{
  "arch": "uvit",
  "model": "image flow-matching model",
  "dataset": "stained colorectal tissue patches (NCT-CRC-HE-100K)",
  "train_examples": 22605,
  "image_size": 48,
  "horizontal_flip": true,
  "conditioning": "none",
  "objective": "flow_matching",
  "cond_dim": 256,
  "logit_normal_time": false,
  "norm": "layernorm",
  "norm_position": "pre",
  "hidden_act": "quick_gelu",
  "head_dim": 64,
  "fused_qkv": true,
  "qk_norm": false,
  "layer_scale_init": 0.1,
  "parallel_block": true,
  "moe": "top_k",
  "drop_path": 0.15,
  "num_experts": 4,
  "moe_every": 1,
  "expert_mlp_ratio": 0.5,
  "experts_per_token": 1,
  "shared_expert": false,
  "patch_size": [8, 8],
  "layers": 12,
  "width": 320,
  "positions": "conv",
  "residual_init": "none",
  "optimizer": "adam_atan2",
  "learning_rate": 0.00091,
  "beta1": 0.9,
  "beta2": 0.95,
  "max_grad_norm": 1.0,
  "max_steps": 9000,
  "batch_size": 128,
  "epochs": 51.0,
  "lr_schedule": "cosine_restarts",
  "final_lr_fraction": 0,
  "warmup_steps": 270,
  "weight_decay": 0.4
}
Rows from block 8 of a small image flow-matching model, named by matrix and row number. Rows with one number within an expert belong to one neuron, the router's apart. Each number is 128 + 32 x the weight over its row's rms, rounded and kept within 0 to 255. All counts start at 0. Numbers have three digits each.
Before each expert's rows are labels from the 100 images, of 14976 (inputs lightly noised), where the router gives the expert most weight on average: "responds to" is what is common among them; "patch colour" is the nearest of a few named colours to the mean colour under the peak. Only what is clearly more common there than usual is listed. The data: stained colorectal tissue patches (NCT-CRC-HE-100K). In brackets: how many of the 100.
# router: router (model.blocks.8.mlp.router.weight, 4x320), inputs 80-159
# up: expert up (model.blocks.8.mlp.up, 4x160x320), inputs 80-159
# down: expert down (model.blocks.8.mlp.down, 4x320x160, transposed), outputs 80-159

# expert 0
responds to: tissue: lymphocytes (100)
patch colour: brown (89)
router.0:139120118164108127120156095153108149134124122049117131113149180154101141163191129165127083093128121106151135111116149101169129156110133137127133148155147149186095128144104119125108157150136128058151141117143147104145160102164101192142134209
up.0:125090140116118184120111143190156122148127174140087137156065160127123171165064104163119128140100114145148141129101098117153110110099066170088099101168119107136137115109101113088165136194088111111191156063148123132135153143194123095090111144
down.0:169146144111144066138115084087099119080152128126099143079161072140177139169178132067138108165144190152116176126191152108119122147133155100162133132086118146080119121131126151159144140090173163126081091168148171116161089134102087191111132148
up.1:144185086131172185239128128095111182130113199141096148125189129090122152225140105148111135164132144134122141131178140141123112117108087127115102102142150166135120167142084145051170114154103099097149130094167148101185114128106097133091185162
down.1:099081174127125104056134142123138116083144090105121085122092127188167116073137111121158123071089144104137127158146116114148117097177126133176138130119109100116164109120148129169114128150180150144120135203132133161138105129124148131181028136
up.2:137150169146143121126098145179135066149146114079125122110101121100157156115154129162112186155153142139126114121111135141142070084116115129080132225154096145159159132089089176068119132090152085091145123102154110180150061126128087153117096144
down.2:161108068104148142080147165070154188101082107193121132142102095178087100166121119070104129130093130077097128155113119091086186174166151142157128107159119116063134132164153133165132168160054161149132126154121177109099231144145225154152148123
up.3:173087134130123140132057122111179172102129158149167135110203076120053096143178089145141197173088121159148166130173088128163102101111126093137142148162127142158093076163146121154127143129163111072166069077081084122205129174087089097141093181
down.3:140109103167161125122208112187131105122130148103060093157076109166123171130066129093156131111177173124062103141126195168117126138153104161159154093127153114042117134046077106087131150172065174156105159166174167108105098083139134157098177069
up.4:143174116088109173140130093126132107151116080179087163115079129138075108159120101131074147185108135095104195116166111190123091135143093170172147085092147077131180137115120164096153141153124139126130163145098152119142076140128143133154106189
down.4:100118134142152076151103155152133164095175171084137121115175166168127142088162125145188143103151149150154133113116118095117102069121159132101099173180118154063163137130121099135112186086130146130140126106178100120137142138107078124155130080
up.5:110108172065169102130124133074138187066104129155125202135157125128126137169150088098104200162150130143180130178089108109161116135154148107176151098136167096128095123129166125097128146106209127120157083131143146146127091133104120121131094150
down.5:113081092155084152167138120158068103142149161073117050116090145122086142093125112117149030099135132101113156102167150167121129172053133189060131090100094167076137149087080155175158143118086090138132178091144136091097164122120132132129161123
up.6:155136092083110130181131161152145121173108123135160078162149124168092117148157052123176163162179095182138141139152059109091158149101084088143148091116194145084086068147162116143064161104137065136110124068193099050139140142187143095155127208
down.6:149179107103149144135060132063102131128124148113124176110150109121098193129121180130128122122128169113133180181144122131126144131137135128096153186202094121175173163126149144088194101139107173088145098135088135143172164117131157160081131152
up.7:189136124136091122119160153183146124076102138147164111126157111156129130152120145146104185200090126097118146150138118110109097129109066152112176089120095090137185140102129180099159153115160117090149086085134100158160102067104150139136128151
down.7:132157135110164148143116100142115098128132139121071126125134111107123149177110135107165084123163189150109101107095164216119168129101196131162111137119187109039045092174084092153067109125085154157150168163129159128111156156169113127132110092
up.8:146104124065119096126146137132152060130099164111078079113102163196144133094127177175099139226154084197092103136131158112106104099110085088180107182172108081126093110175111185165173107194128197111155204124183117130135132155136099175151107140
down.8:176142122158105140130071094089080172149137083133201200134162055066122128218115089097085148061135137064170158128112072155152118198143171156134155090109174125051172125053136107102124108053149103104114060134119130145160108099135171113083157154
up.9:126130096074141116171090069174125106151150170122131121092050132183124142129186074141144093081134127138112128102134114212165150120121174095115129163161109144093124065139154076112188066154184165164117128196156126130114131124155152097110166129
down.9:093051164159083090097157127069118142112183109163162130146142076155138140116097108170113170102112169120126123179125082075089084114152127115125138093137107156101160179107132193130141122102160125122055078066153140113155087133137161172088097124
up.10:174161134144147174166145069121183140129122127124190121078158111111082129132120109150113138151137203073138098141140102166111132140087106135118074170155143160127098125120152173104158146186125095125055134131122099150150141072084052173129089154
down.10:132106114126127079086106149135119131164086147177127175146120089161157177118148099082153143132158041126126127115136228101155113131216124099181216128187102129065166173106119093154092116081083163111192117133151157123124138216171194066109137120

# expert 3
responds to: tissue: smooth muscle (85)
patch colour: grey (67)
router.3:116122138099192105118187117160119096144135104133140089115104097105163096093109110083120097121094077086129124121136125084136172145115164137105108133068073131124081118100121113197184099108116106155088122133140123133134125158139072123126096049
up.0:154120201118188114151127144127163135155120087090171164104117119149200133156120176138117179168079136140136171163110086093161114099121144189185144104089131034045109156165145114084103156121131087080094102133145116184069129134094124123162186086
down.0:105127105148125100127172115149172127138167148106133229132078142135185132126112159187079112147159127096110134103126101056140145175107084093133160096106129160162153136134152106085148148192145123134119099134164139142210079060117118152122127216
up.1:181187143120198119122142144057191119058108125156128135176101124112179136135163183120076157084110133122098162141119100124171086113126189166130140124106087160042177172174141152140084115177153096113126158123164120148091086084119088141163160067
down.1:090079138054180164144107130140124168115147128215091070076160115203125123073123127102136140166158155114156139131131164105094139129121183069182077132134175089160111148163132105142135100093127120158136106126160116079148183126138155094173141111
up.2:146127153135153123134130171169142091093124128147139161146140086160207154162184128095089132157138125106103202159143114136108081134128135174112147089108135150045114072098145147137139160145171103105165160128180070139079115129133149094162162127
down.2:126094156207107143149100109141146107174176103098141141111085123092151146117095143051124040116128117093094167107069112136170182119140160141126130131170127162155105090157116075126112178099093136169173119141185120134115168106120138121118100104
up.3:168160117117104097186170158163143137109127132144155093144098119134161125148137096123136124080088112136083127166155032136112084094086158152094137120128072106052143073077141172136163137104144118053126167114132106155145157147141158098113122190
down.3:082145208159156153162153160095045155129224137124163139123101092097169071154091100047093125117156096140171129109175148111182097108128134103131107104119133117172157153172167067159180153102166158128117136104084090153162191108097152137172150100
up.4:160135136108130114094131047104130104175049107172088144132090090111152118151150139099145112105104167188089150112135104163119093126123126065118107102159098127102065137106118172136156142127115153155148121161096093154123102115117184101137076144
down.4:156149119125117110140092165168135140132209168113123131138157129146142146161138106182091177154141131069113129127141143145129130158135152167123135147084125111185178129129140115138168135125114127114156154151140166144138147157146104171150144123
up.5:169174094170167094110148140068141138143103083163179094137078087137167165100159209116111120151083122098137171104127105119130063117147127157116149160084095152090126176091113183104089149129160040106104148180129108119126115079111127129135130080
down.5:116101145132131122150102123095116158132156068165141102105128132145190147083079177174138077091162179073146083083075081147149154151050171088172142114152172135112108157141147056129114142090126121169065140143179142105148109187089133084102127106
up.6:105195125159126096162130164101128127071116208121154176129202115104115140176154155119117201150148137136086103140151070137110084131147142145084126051139132100041157092146137191173086089131192131142140108108123100135107114141102071145104148106
down.6:095143164071148099125064133146137169196161128138175139146173090042127140141119122130140119164106127172149077146082126121123123130098159112084056095097139124137113083127141158161113150135161158183115066129147142083138115112062059169127128090
up.7:100092100151179164184123140143210136131074089099154108145101111139154122128081156105103145154140136118118180142093053142133116120143182223141141127086132120035111155138164067140111145142106144094129114168138084125075154147094081129106121159
down.7:097130074139191153113131121118101119148110123130129156139082099154126073128069091091099132125194130120123186175096185132113117118146153142143134141109181153211130166078179087149116189118128145172190121157098132180158108148114144121153109146
up.8:128145101195209122119120147113145100083126099133158102178098121137181125157175157117129195108103102127152171143151120154153059120148159144100104151067133139073151126121181203145048117120167085099166142148139131180076080115147099086123164067
down.8:078062126089087106086064109114117130187155096135092125140155155117163114081171119131132128064067111145170112081151141143107090111143124097133091114136143183155183126077147106125066108181166174143130091130166140123163093121148086152126095166
up.9:118152201132158134211106151170182136131112114107136163072100074141150108184158133138095112146192128135098185148138089152194113122119129161145121112104169086048081081169175137115091164117105128117095116113126151123155125166147158156144133162
down.9:126163095122172084141134120124132082077101122072109159109091100131150085152056169131088087122168094177139090148140172126146098177069129060093147090121184143200159083141166114122088169184150114120122167128007179167156092110105104155115115155
up.10:168180181108140137154130153111165141178053101127221123048105121139157144091197159139076126113124173106125192143108063120104114105136151139135119158095143118023076114134122137128112131177183086113134130151165055143141105143176119094130105097
down.10:082127164165149132116132171137108150156098154123155148125080123129123106122157132125078142157108144120089117119068149097137145105127179131148122100080109102210101132206135122122138157107107112172152124129086110138071060125123079057127130094

# expert 2
responds to: tissue: normal colon mucosa (32); tissue: mucus (27)
patch colour: white (50)
router.2:121103119119102146143092115113118150131158159174116149149122127118132141086059129107140174108146114127134146152101114150099097101137059070151145117149150155140201140124095121117093144099119156201137079103110108111103128116083140075189135137
up.0:111062129149157118096119131141151088126065095201144097139150123171141175085141117153139108166126094166145159137159177158134097154145166071158112156155093111118160108111112123167123147123115123069165146145205171119119171164142162091127163131
down.0:130169118144137161153153062137121144107187122082138132086134129103120059120091161167089128153149187067170115112092077132086165103067104121116063142041130091154109106123161127106170091131140119129075131099085075135125083070081087179139118129
up.1:206119090117149145088085108099180159112098174127084130090124157084167116113084121154194142067105106167163111119153090158135156109103182145122137162165098087122110129130122119113088090169087176122138096089123174069112175098208106153143110115
down.1:143101180160092109155150121146113099093181051127199116118110120137128098168136150117112158184149111119129171073136172180160097132137076117096082141083146148150119078134104154185159144133185125092077144200160117163119153160086165082112132191
up.2:156198158123109045135148144105147166122155121103188055121143126134116133164117132161148094087057192076088105118125126128086156132095077107124104136113115087116127067132102157149154135143104132151153146069157184090151177095171147121077157147
down.2:136111149136168213142140137185094090182117108156074171176071142158129147121137142097099158134200089160164167162121143105119114109091156119155149132123149146144192202115147159126135130111132109129153149156071094150164054153098151144165083116
up.3:129186106111090119186130137134121081139116148115079139087126196123102180117187107120107089103097091129102120096118138123161098190071125130055121176164111136135182095130106136123140120176139143098125154167118106092169135078171058157121091143
down.3:144103140103170119108096164109078172115123128150110105141126089147120154151111115109157171153151159130153119141167110173100130063151154138167145122098107086090013163079155174130117096128133131131102179164162156099062156189072117130140194101
up.4:141155076110140170153165148165105173138092185107132144123168121147154140144131105127083164126132149118051193162120106148103103134054129118040152089099087119118094131103163116146144129108088147117186127126160169095154137190088084179154149133
down.4:135105201133117095141088138070151139138132105132094111124096095109157135145122109141120041126126157137194102104149106124173136150184101152194112132126174125151195121163142143121132135177201104099117168102154140173102106107179153109091078114
up.5:111122121128120168163125111111222150082060113160181108166067165117181122185128145136184128069166154150095149121130129096083159111052137161090046111090148103123078143138097074174109174170137193094138152121153104119151092113204135141185088142
down.5:184102114145105055084096134121084094179159123141073141083152118093091132107151092155100109200099087082206134094107100195167100141149141113174201144139119118110133122100145200119150079156109076118095103147105181130107165152068137099074110130
up.6:191108146146147112153163126107136157192141066114103081099109152194158118081143203173146148086105168064123168083085131134177123142119106115105108222137068092131119163086097127156109155160119106093106110158136111104093148123163098156109100096
down.6:127195142119146150120136147122123127091113143138176107209145059105128184150080113092138093105172116171163085187165149152066146083111155170148078120122163170173132114111114111092138087105163138133198182166102105179167110122099104141101089117
up.7:194088107152115128141119138147093134133122115148156109100141073200133154119140111098094083153121114132155131115152106128131163129112105131090132097144176074129097077101112155118116167146197093140146175103133123115180131173149091140103151178
down.7:111132118120144139138139134064111127122121088118109128160151155130084146130138161161189189125163152171113151144141104145077083133130162092160104135142133133091153159105169081100099084124079186129123071152142149093117140115112195085154103121
up.8:100191193115122131179151128083123116108094139067124110082101135098129141114164130170124132145146173181084088109120136135102112078111131136161190122137094102123115136155123212128146088085148164065110154130112190100147148145169126183164129107
down.8:119129055109126139070115132149131125148142094171139163192135176148111141149098114083138132070088107082150166185091107129193157168116146119099098122124179098197144092107142084140089162158110099155161136099137095164098102126100104107082115166
up.9:120169075114085172126137177124165163093102098131089135117158131111130157193152056136129154099124136087135147128126077122113143160103136191155181060124176128125151094132149160129127130117156158117134141145175094088115058089162112141155058151
down.9:131170189098152105181137138130110079128084192138098088135156122104127123100155231146173105199132115183181109100149154161150083112124105086096130178102079122086109143149103101137125138126079099136082127112071180184161186197124120065103147104
up.10:089199142139104118153162169102136124172133200139101133173155137122132093149185176166096140151176114193117136145174081165152133168088134173085134103098117102108117093125116155119137199180097129125111151073165106138147148149122143109100100166
down.10:153102124083134111061129160172140144085109054082126138169109074124095138175124043092141118099136106099126128159110209078118166088149127143172091183165114126126155136105150109148141076123175122113160127135138123115107102115174119222198159114