{"model": "image flow-matching model", "dataset": "stained colorectal tissue patches (NCT-CRC-HE-100K)", "train_examples": 22605, "image_size": 48, "horizontal_flip": true, "conditioning": "none", "arch": "uvit", "objective": "flow_matching", "cond_dim": 256, "logit_normal_time": false, "norm": "layernorm", "norm_position": "pre", "hidden_act": "quick_gelu", "head_dim": 64, "fused_qkv": true, "qk_norm": false, "layer_scale_init": 0.1, "parallel_block": true, "moe": "top_k", "drop_path": 0.15, "num_experts": 4, "moe_every": 1, "expert_mlp_ratio": 0.5, "experts_per_token": 1, "shared_expert": false, "patch_size": [8, 8], "layers": 12, "width": 320, "positions": "conv", "residual_init": "none", "optimizer": "adam_atan2", "learning_rate": 0.00091, "beta1": 0.9, "beta2": 0.95, "max_grad_norm": 1.0, "max_steps": 9000, "batch_size": 128, "epochs": 51.0, "lr_schedule": "cosine_restarts", "final_lr_fraction": 0, "warmup_steps": 270, "weight_decay": 0.4}
Rows from expert 1 of block 4, named by matrix and row number. Rows with one number belong to one neuron. Each number is 128 + 24 x the weight over its row's rms, rounded and kept within 0 to 255. All counts start at 0. Numbers have three digits each. After the name is the row's rms in percent of the matrix's.
# up: expert up (model.blocks.4.mlp.up, 4x160x320), inputs 54-107
# down: expert down (model.blocks.4.mlp.down, 4x320x160, transposed), outputs 54-107
up.52 088:115155167150179138133125149158143103160117123105153074099103162143116126137112145112123142107090166102135109162162123120128122152141090138115116125146106092112151
down.52 086:147108156149090128126113104127127124105134125110115177104154122146150151135133125119144106139146115141117101103112117150162116108108152114138107106137159131129098
up.53 101:152144151162103085158156152105160140126131091165168111097107084142065149154143139158132114146086124096142140126114110122116158161148125117145152134115180121115085
down.53 094:106115127120125146130122139136144126081160141114147152136163155135149135122130117165119093121169101124110086129092118132115114121140142102134119148140098127145129
up.54 090:161140156110100126139144156093140162119129148155160137103134124160086102124125197153100130138150144102096109151100131144119103142109134119106189154179145146105102
down.54 086:135119075159145145118107125162117119113129134078092123085153120102170121118118125141200157114116080150139142097165161129132143095152120132158058134117119097112153
up.55 098:109123181143157137056169145089093114167101112114117127125160126141089127115118131183133145093122092151116151137095188110134136148126139064069092149076153117120135
down.55 108:145128149119095129164173145131159154165133126122136133126166190116112168168113139100129134146157125113144114110149123118122100116124099122098133133115104102143103
up.56 120:137086141130145155127146106137109122158110115142123130137131125132154135134116137090134100155123155156129097138153133143141148098123108152125123132143160147132108
down.56 123:163158151128083082168140141085148171108132101145117141158111127106131164143132124117112091156164134136134141116114141143132129129139132073113138103120124111118108
up.57 117:145130109090058100118135084148127125137126163128110128086108102130098167113114149146145111093123166097116132081110152178139130118143170123139096100111152142149134
down.57 127:111099141159194151147129119144139107169129116132130125170143138093098148164086143121103125121119152145170122104181141151123129160134070127129138150125078111143121
up.58 135:140158124098122119145142134133089104159103152114105106130146130128176190120136139118123186147118129146117109141109101141113110152115127138140100103081114119128098
down.58 143:114096135146126133106133104135154104171137131139148122140134149107092085136103099098148117102166129099181142093184152144136154113162109147123142167120104116150141
up.59 109:119118117096137137147087074095135124098108154088139086107143099145124173127122183154156153090131132152120109130142138125130122132161131109103108164179185123135188
down.59 116:107133139129091143133165166121141158156119117116116159141148166101099121116146114113127107112159102131138143132111138143100126111091075114129144152147093104154080
up.60 106:111165102160163155124155099097144171116162115080143118125165117188137150159117148157154143075155127118114177144127103115105122144094078114109154147062126119086151
down.60 115:117121133116102119138107140146129121158115111154122095132114172068090120130139106107083145162144143102152123117144109174155131144150167112167151108174135100138114
up.61 088:129147082141122123139118105134142138109117103109130122153112139163117123128107158154144123061114161093138107116150107122119095135153144108104118109129092126185120
down.61 090:136105159098120127099123117142166153142132145145110165078169120154132122151137114144101121143113080144138179144116120119121144099109087129157125104118151126055139
up.62 098:070156097117097123150126132117138231129100129145146118152129105141102111117120134121104152170111145118121122123150107134143140148081111101106146154126152134131124
down.62 106:132108136140151157152157107170080114125127095128133127122121205077093137102104133128132125098153149122143149138145166117144109122159153130122127124104090109116104
up.63 129:105100130137121110154085123129138111122136111082106078094098136126081109126129155104157125138127128157110132131179108147147129128107137121111109131104111108148126
down.63 136:122115123113128123148146054194100139171113126130101144142143155148117110149152120164176106134105123117152140101152148151178122105153132092143130102088147130141124
up.64 116:122165111111101119173146116145108102122142083133132102087123126135096144154131149138155104114126154114119149135135084115138121110198132134149145116115162099099118
down.64 109:101098167178144159115112097103147175129117147100114162168125141117141096128142131140118145110100131122173134148135153128119136156106092134097127142165060149123114
up.65 110:162119119159123134143108103076150132118149109135116107156153129158153097086121191136114137158115120135128127134169118128112133155153110139143076134128121086148111
down.65 097:115111121115160143106139144154116145112121142086134109124059113139088132145145060152167145121131141094126114136114119163149125117086142129136153125155126130082126
up.66 096:130149163123145129150142108156086167144132136126128132093116162113110150122127160129120134107112180120163114124128133127098101103070134071104117166151101123104104
down.66 095:143152099127117096100099138117137090105122107101100123181129095125129105093139123128120139140130104114113166144089143122159167144153109155110139125122164115144131
up.67 130:151083178085134123093109118113112130150104102181165142138133142161090082092170136145092138153156124089126125156109147148129125114123133146116124123168119116110121
down.67 118:094144067149120157172173139137130149129153155070111097122132130094159157175109124136177119112134134172120127123125112074144082163120161157148117196127117132136122
up.68 093:122116094132102127118109120163174147135117099098127124125143131102133123157149123113127156099132152137093170147141103140144089129067146125133130165155089073142126
down.68 095:145139156123118101115141138096109109109126132111093115118116105151148127068147159124133141123097118124112084103093142082148115115138145096099119121123148191124138
up.69 100:159117159115160142105084116157114101126115170124132135088103115168165135103140137115123142114169114137127097096115117126135137135138142123142103116115109121112099
down.69 099:119194115149114121135139130102143183137134073136103124124161111071115167158126147161104102146125150127148150152143160108108123137119140133129160133122148152125162
up.70 085:136116151089120132083111125127123142151136133137112114155179138156100132126139120131116139086123129103112125120130111092122133099090137124156113093126139066113142
down.70 077:130111147152145137166123144100134111105131122107102146145087111133133120138092107110134138168132104155166142107139125161158122159181133140088089182132098190130113
up.71 136:143142143107143117161146104161134145112140117147155139126118095149131129152153118157164065120130130121105148104147132124182115104183126093145108159090184100116147
down.71 149:115149155136128098137118148068155149123138153109171146132137111108125123134116105131102110085148127135098157229136121121098129117093088143107124113142093149122118
up.72 094:100147094126096115110132135105165133086120135085140114134136100148161138088150148138166138087159130131107157109179132123112122112133097042156130148154120131153138
down.72 095:089086134134143121136144119163141113167123129087132162118130201124100127141136094169105125102147160099129138163105144153109108128113118155106165162144098122137071
up.73 090:174095121127110114143072164142140143135132083104125121116111137120091096103089127121136117108166172144159109149182143121122136136140133181099082122110133081142105
down.73 078:073162149129113132142144070116090108101139195107131141115119106137153171154189150120087122135139112091093140141111116143136145151093154108136139136147096154080146
up.74 099:113107140131185148130142132104119126115176155119126135088113137120202106130113093148132142121145103119137159142081160180096145142146101100134141114117155111134122
down.74 097:174142110149082088148120140114187089155087073133103125184128096105156150152128108093127121140126122171136105112131107060169129136105144130098083107140136125100159
up.75 100:107093117100114112117125134122141091136096160120167147093138166134129132108141152140104124157103112163133139138104128107114143171161131180167155133077103128073177
down.75 111:120129140142140161142165097134108111169123125115149095174106152094109124138108102099152133095141162126160113116169148163141114124125105131111112147127090101150096
up.76 086:134108165126146159175162157136139145173141125150143127126135120107121117145080156128113143122110118133126100166123151162116114118128107156145158139100146138116089
down.76 080:127137153157095109094077093116111132107122132084117164118096124180154130137177100157150137124152114093122176120097135108159119119108191075117089155166159114111143
up.77 088:112111089132094137102087100134135122144087136130121149142162165192106102162146146133146139138159126125111128152096160118129101192135115122119133143090138108038134
down.77 082:128123120125124128126124157132065120125158150094125078123096120079165175091147123133111185107097098151148090109111137103104134096135132123145124079146148136178106
up.78 082:187163152152127118148142147082138150096150113114126095086171133196123162136103166094124180131134118133119141103186105122100111150091111101120115092064116096098163
down.78 079:070118153116104123132095134160124117155098145146124119104105145119133109122158110178128131156122129097141105148109149131119139166115134150150124137142113158121118
up.79 102:132176103142100159123137120108139140116140140118134131155096083133118110144131122103209163083096177112120137117138116114115136103144097125087106128146145115166080
down.79 103:132105158098147139095130135162157136158110100110135142099183161117100143134098134134095081106159136103109139139143113180130109148136105106153162135110093137149150
up.80 122:107195126101131116159108148165167099152158142151129096136118156126157106146123131153142131115115140108134151120104139160153109136159116135146130095142105097113156
down.80 123:117102081093112118116094114097099139101079123109122151113177120125127172117111151107134144115123135115132097157090135101093113111145178107135115144182135126112076
up.81 079:115122141120124133117116072155129108135130135120114139139126115121088126103120142138101153103142183082128133115178070149086079147112144117155124129152098128120122
down.81 074:133158130125130117159149169092147134116153090137114121099132139152130119115179119124153111149145091159136121151109156112140164128110101129134131128124171113126138
up.82 097:141102160115162137119173138138100127148175112121134156116095108156144120108144113131130096134150074110142121141118122172108136121146126108147148128171142114109116
down.82 094:120149117125088141137100120151168173145089139160111121135184135121099148167117129116168135123119138160122168110148152103150098143140133140126108153119124124159116
up.83 090:111155125092117071118097142139108141157152094124137111118121121116089043115122072124132129175117139122105158129100187170112079104109112120156132087116131105117110
down.83 088:141094138139138217127139105111140121114131169116106121139122138157147142144144156107126144117135140136124106116150088107159105119132146121108129175132127113124114
up.84 109:130103136133130135117129163149148144126131092162125138158125137108136170169128113126193110109118137132137154124135138082135138125120122092132149126164121079175148
down.84 117:146127111154094113144117143144149080093110110108101120169131125119125106093166112096158134130159132112130127095139091128122116105139148096134079138114130120092099
up.85 088:128132148097155139161154124100164172165140129100136091098128157163117148115124144163116155127110142119119132128128137124125121192110153186130123145090133149084119
down.85 096:119122125161124129101092115158076121114138100116122177131115102111119080133156127136154152109125119106131126163103118135158100097115136055137112118188137104130151
up.86 123:103112117164138132208148124111130112142166156128113131155140130123176158129128201134146132112111074135142116079118102118122110123110149136138141176152143123141107
down.86 131:129152115114109114073135132142114207124094084123162136111109137122084108113140100155125081164159128096088153162133181117125146134151134115132159120117126120138141
up.87 077:119166125161138143157107087139153090089130149139101120100129084139150116112132133114109161144137125093129134123123149099111133138127124090114131127154105139135133
down.87 075:146112160124099079114116136112110112136154143151153097131126157124098153138107129123120084106152134165127135116152068165122162109140122166155125171124130108125134
up.88 117:142109169080138104176111116130131123134186081122143145119138166119100102113141148126075157139160090080165150112146150206128129094112148160087160142108112133111138
down.88 122:111141112169097134132142154102138140130099150127124097140095157119113151136140147134152100109117140160112115149106121080122099143130123094135141172131129111159125
up.89 115:183124152175130146126149161132106125149072132134143151095101188116126084128159134102156065121113121161161095122117078120113136164138103124153160098125104119115151
down.89 103:110119117129117135133109124129143144143153143119150151189189113127125137142135108113132151182156139108135161143098132150152106113106116119113097148130120138111117
up.90 078:119114132178090121115109130149091092129157149143107134138114093107135142134125095161115135146148106115115112098143164108113108178126152100102137154103099146109138
down.90 074:170146141086138115153146111108166132171113110124145110113151143130105118113136145097116129085142138108099154150103103163123123114116120146119134118134160103091152
up.91 086:140176108100133080152105154153111132143127147137107093141166106155142138150146134171132138138097129123102135119127158140136143129107111111158119104152126092090180
down.91 079:129084124147106152156154118088118154162124140106150143120117120092112148132120160102119141121124115146147115143113132093112095139144154158096110144100116164114131
up.92 094:100109100120099126161127122128140137121132123165144096083160113131109098130123164184111162122131133068115131114074123147134125192135139128136095123170129106124137
down.92 084:123112147147136114108147128116138111096135146101119148145093143103112158113115117122158101107128130142115117114149135125104141058119138113098150134122120146120124
up.93 076:146088112161125102130151174126148115130151104194133145124139088123151121136170108124124102116123127119136114169128143104139170119143153136138120091151154140133127
down.93 073:048133151120117159133123108122083136133147155066143106152112148123121144144111154134119119119126126164139139095163106147128112130127101144112107175105087125140132
up.94 121:124178154078124146127106134140149103168125130113137111172142076096155133160145154102098154117156180136108109134165119137114136117102106124129110128162144125123134
down.94 117:147137136176109133122185111085137152114146116138113128115136148157142154133139109145129129129196096111182084118129105136144108129123160126138104181098138121148131
up.95 104:155118152117149147147089066151125095122148156122148146112115121123130088126151139116116098162107127127126141115128130130142139157155136157168157151119134131097167
down.95 112:110154135155152148115156122122123121165125075100157087175137138102122129132115120167127158119116169100138068107132125147104098132130160122103077119110101097162115
up.96 104:160113146132137142151139107116145164143117172163132109117121066105130083148148153098129100142111155125114115136132126128124140107115089086137125132159165159127134
down.96 097:118099143119121110109132141158084135123144104101136158120097153137125168091090131149095146131132131118127171068146118156149155136132158166105108126112092133126141
up.97 098:158121104109095131113110102130134135149158146125117119139110103148097125118146158141146132122156164151126105153115126113140135119127104086128110187145177117125115
down.97 095:098149160159123107147126160143113108130130127118111119120118153127121122156119105127106089110150093151113175127108131105102113157110098161137150102131093127138126
up.98 083:166127139088117108157068119156149112115115155132107098088111122105138127126152151133121146099150126125145120115151134135153106151123136160163132118117075117129127
down.98 083:114141134146117172123144117117101115138134139119171108138084158107085155071158121153096104124142144079134159108155129132092124110089092108116153145110146128126097
up.99 111:157174126129171174114140134161108147119176082102158087180136127109133141156124121121090140138122102119096131124157128122098107115087111078100120160158158124112155
down.99 127:132132089114136118136105107099141074129153136140137138132148112143104156101075130124127108087152149131161154166133084163160115185131140146145113112098081114141148
up.100 106:129187153111126165065130161116120177116063148139145095112098109106089104142129106109100123135126175143097121149137155080110119118137111124159133130117144126127155
down.100 116:104066104166123122173158127163137143172159128118155171149157184124132143120135111125136145109160091124140170146115130156136105118105127152100120153156097107137129
up.101 103:080119109129113129133112147161177115127151107120121149150098129092101130117124143145143104091115120133125139184142140123115131122098143150132113113149137119159144
down.101 098:142142146131139150134133096112107111131069155157096153141143104193150147134138130109119132141149155097148137085181106113147077140139166137144112132102122125109114
up.102 082:164122101131114146090082117112098166136125137117074161101146159127180117103125127135103121121128082145091120125101133148113116126095144097152135132136104100105148
down.102 080:134139141119126094141158155155188087123117103127156107150125087123090139122093140120129117150134142132120161116146106073119138142138108175101153102124148147124136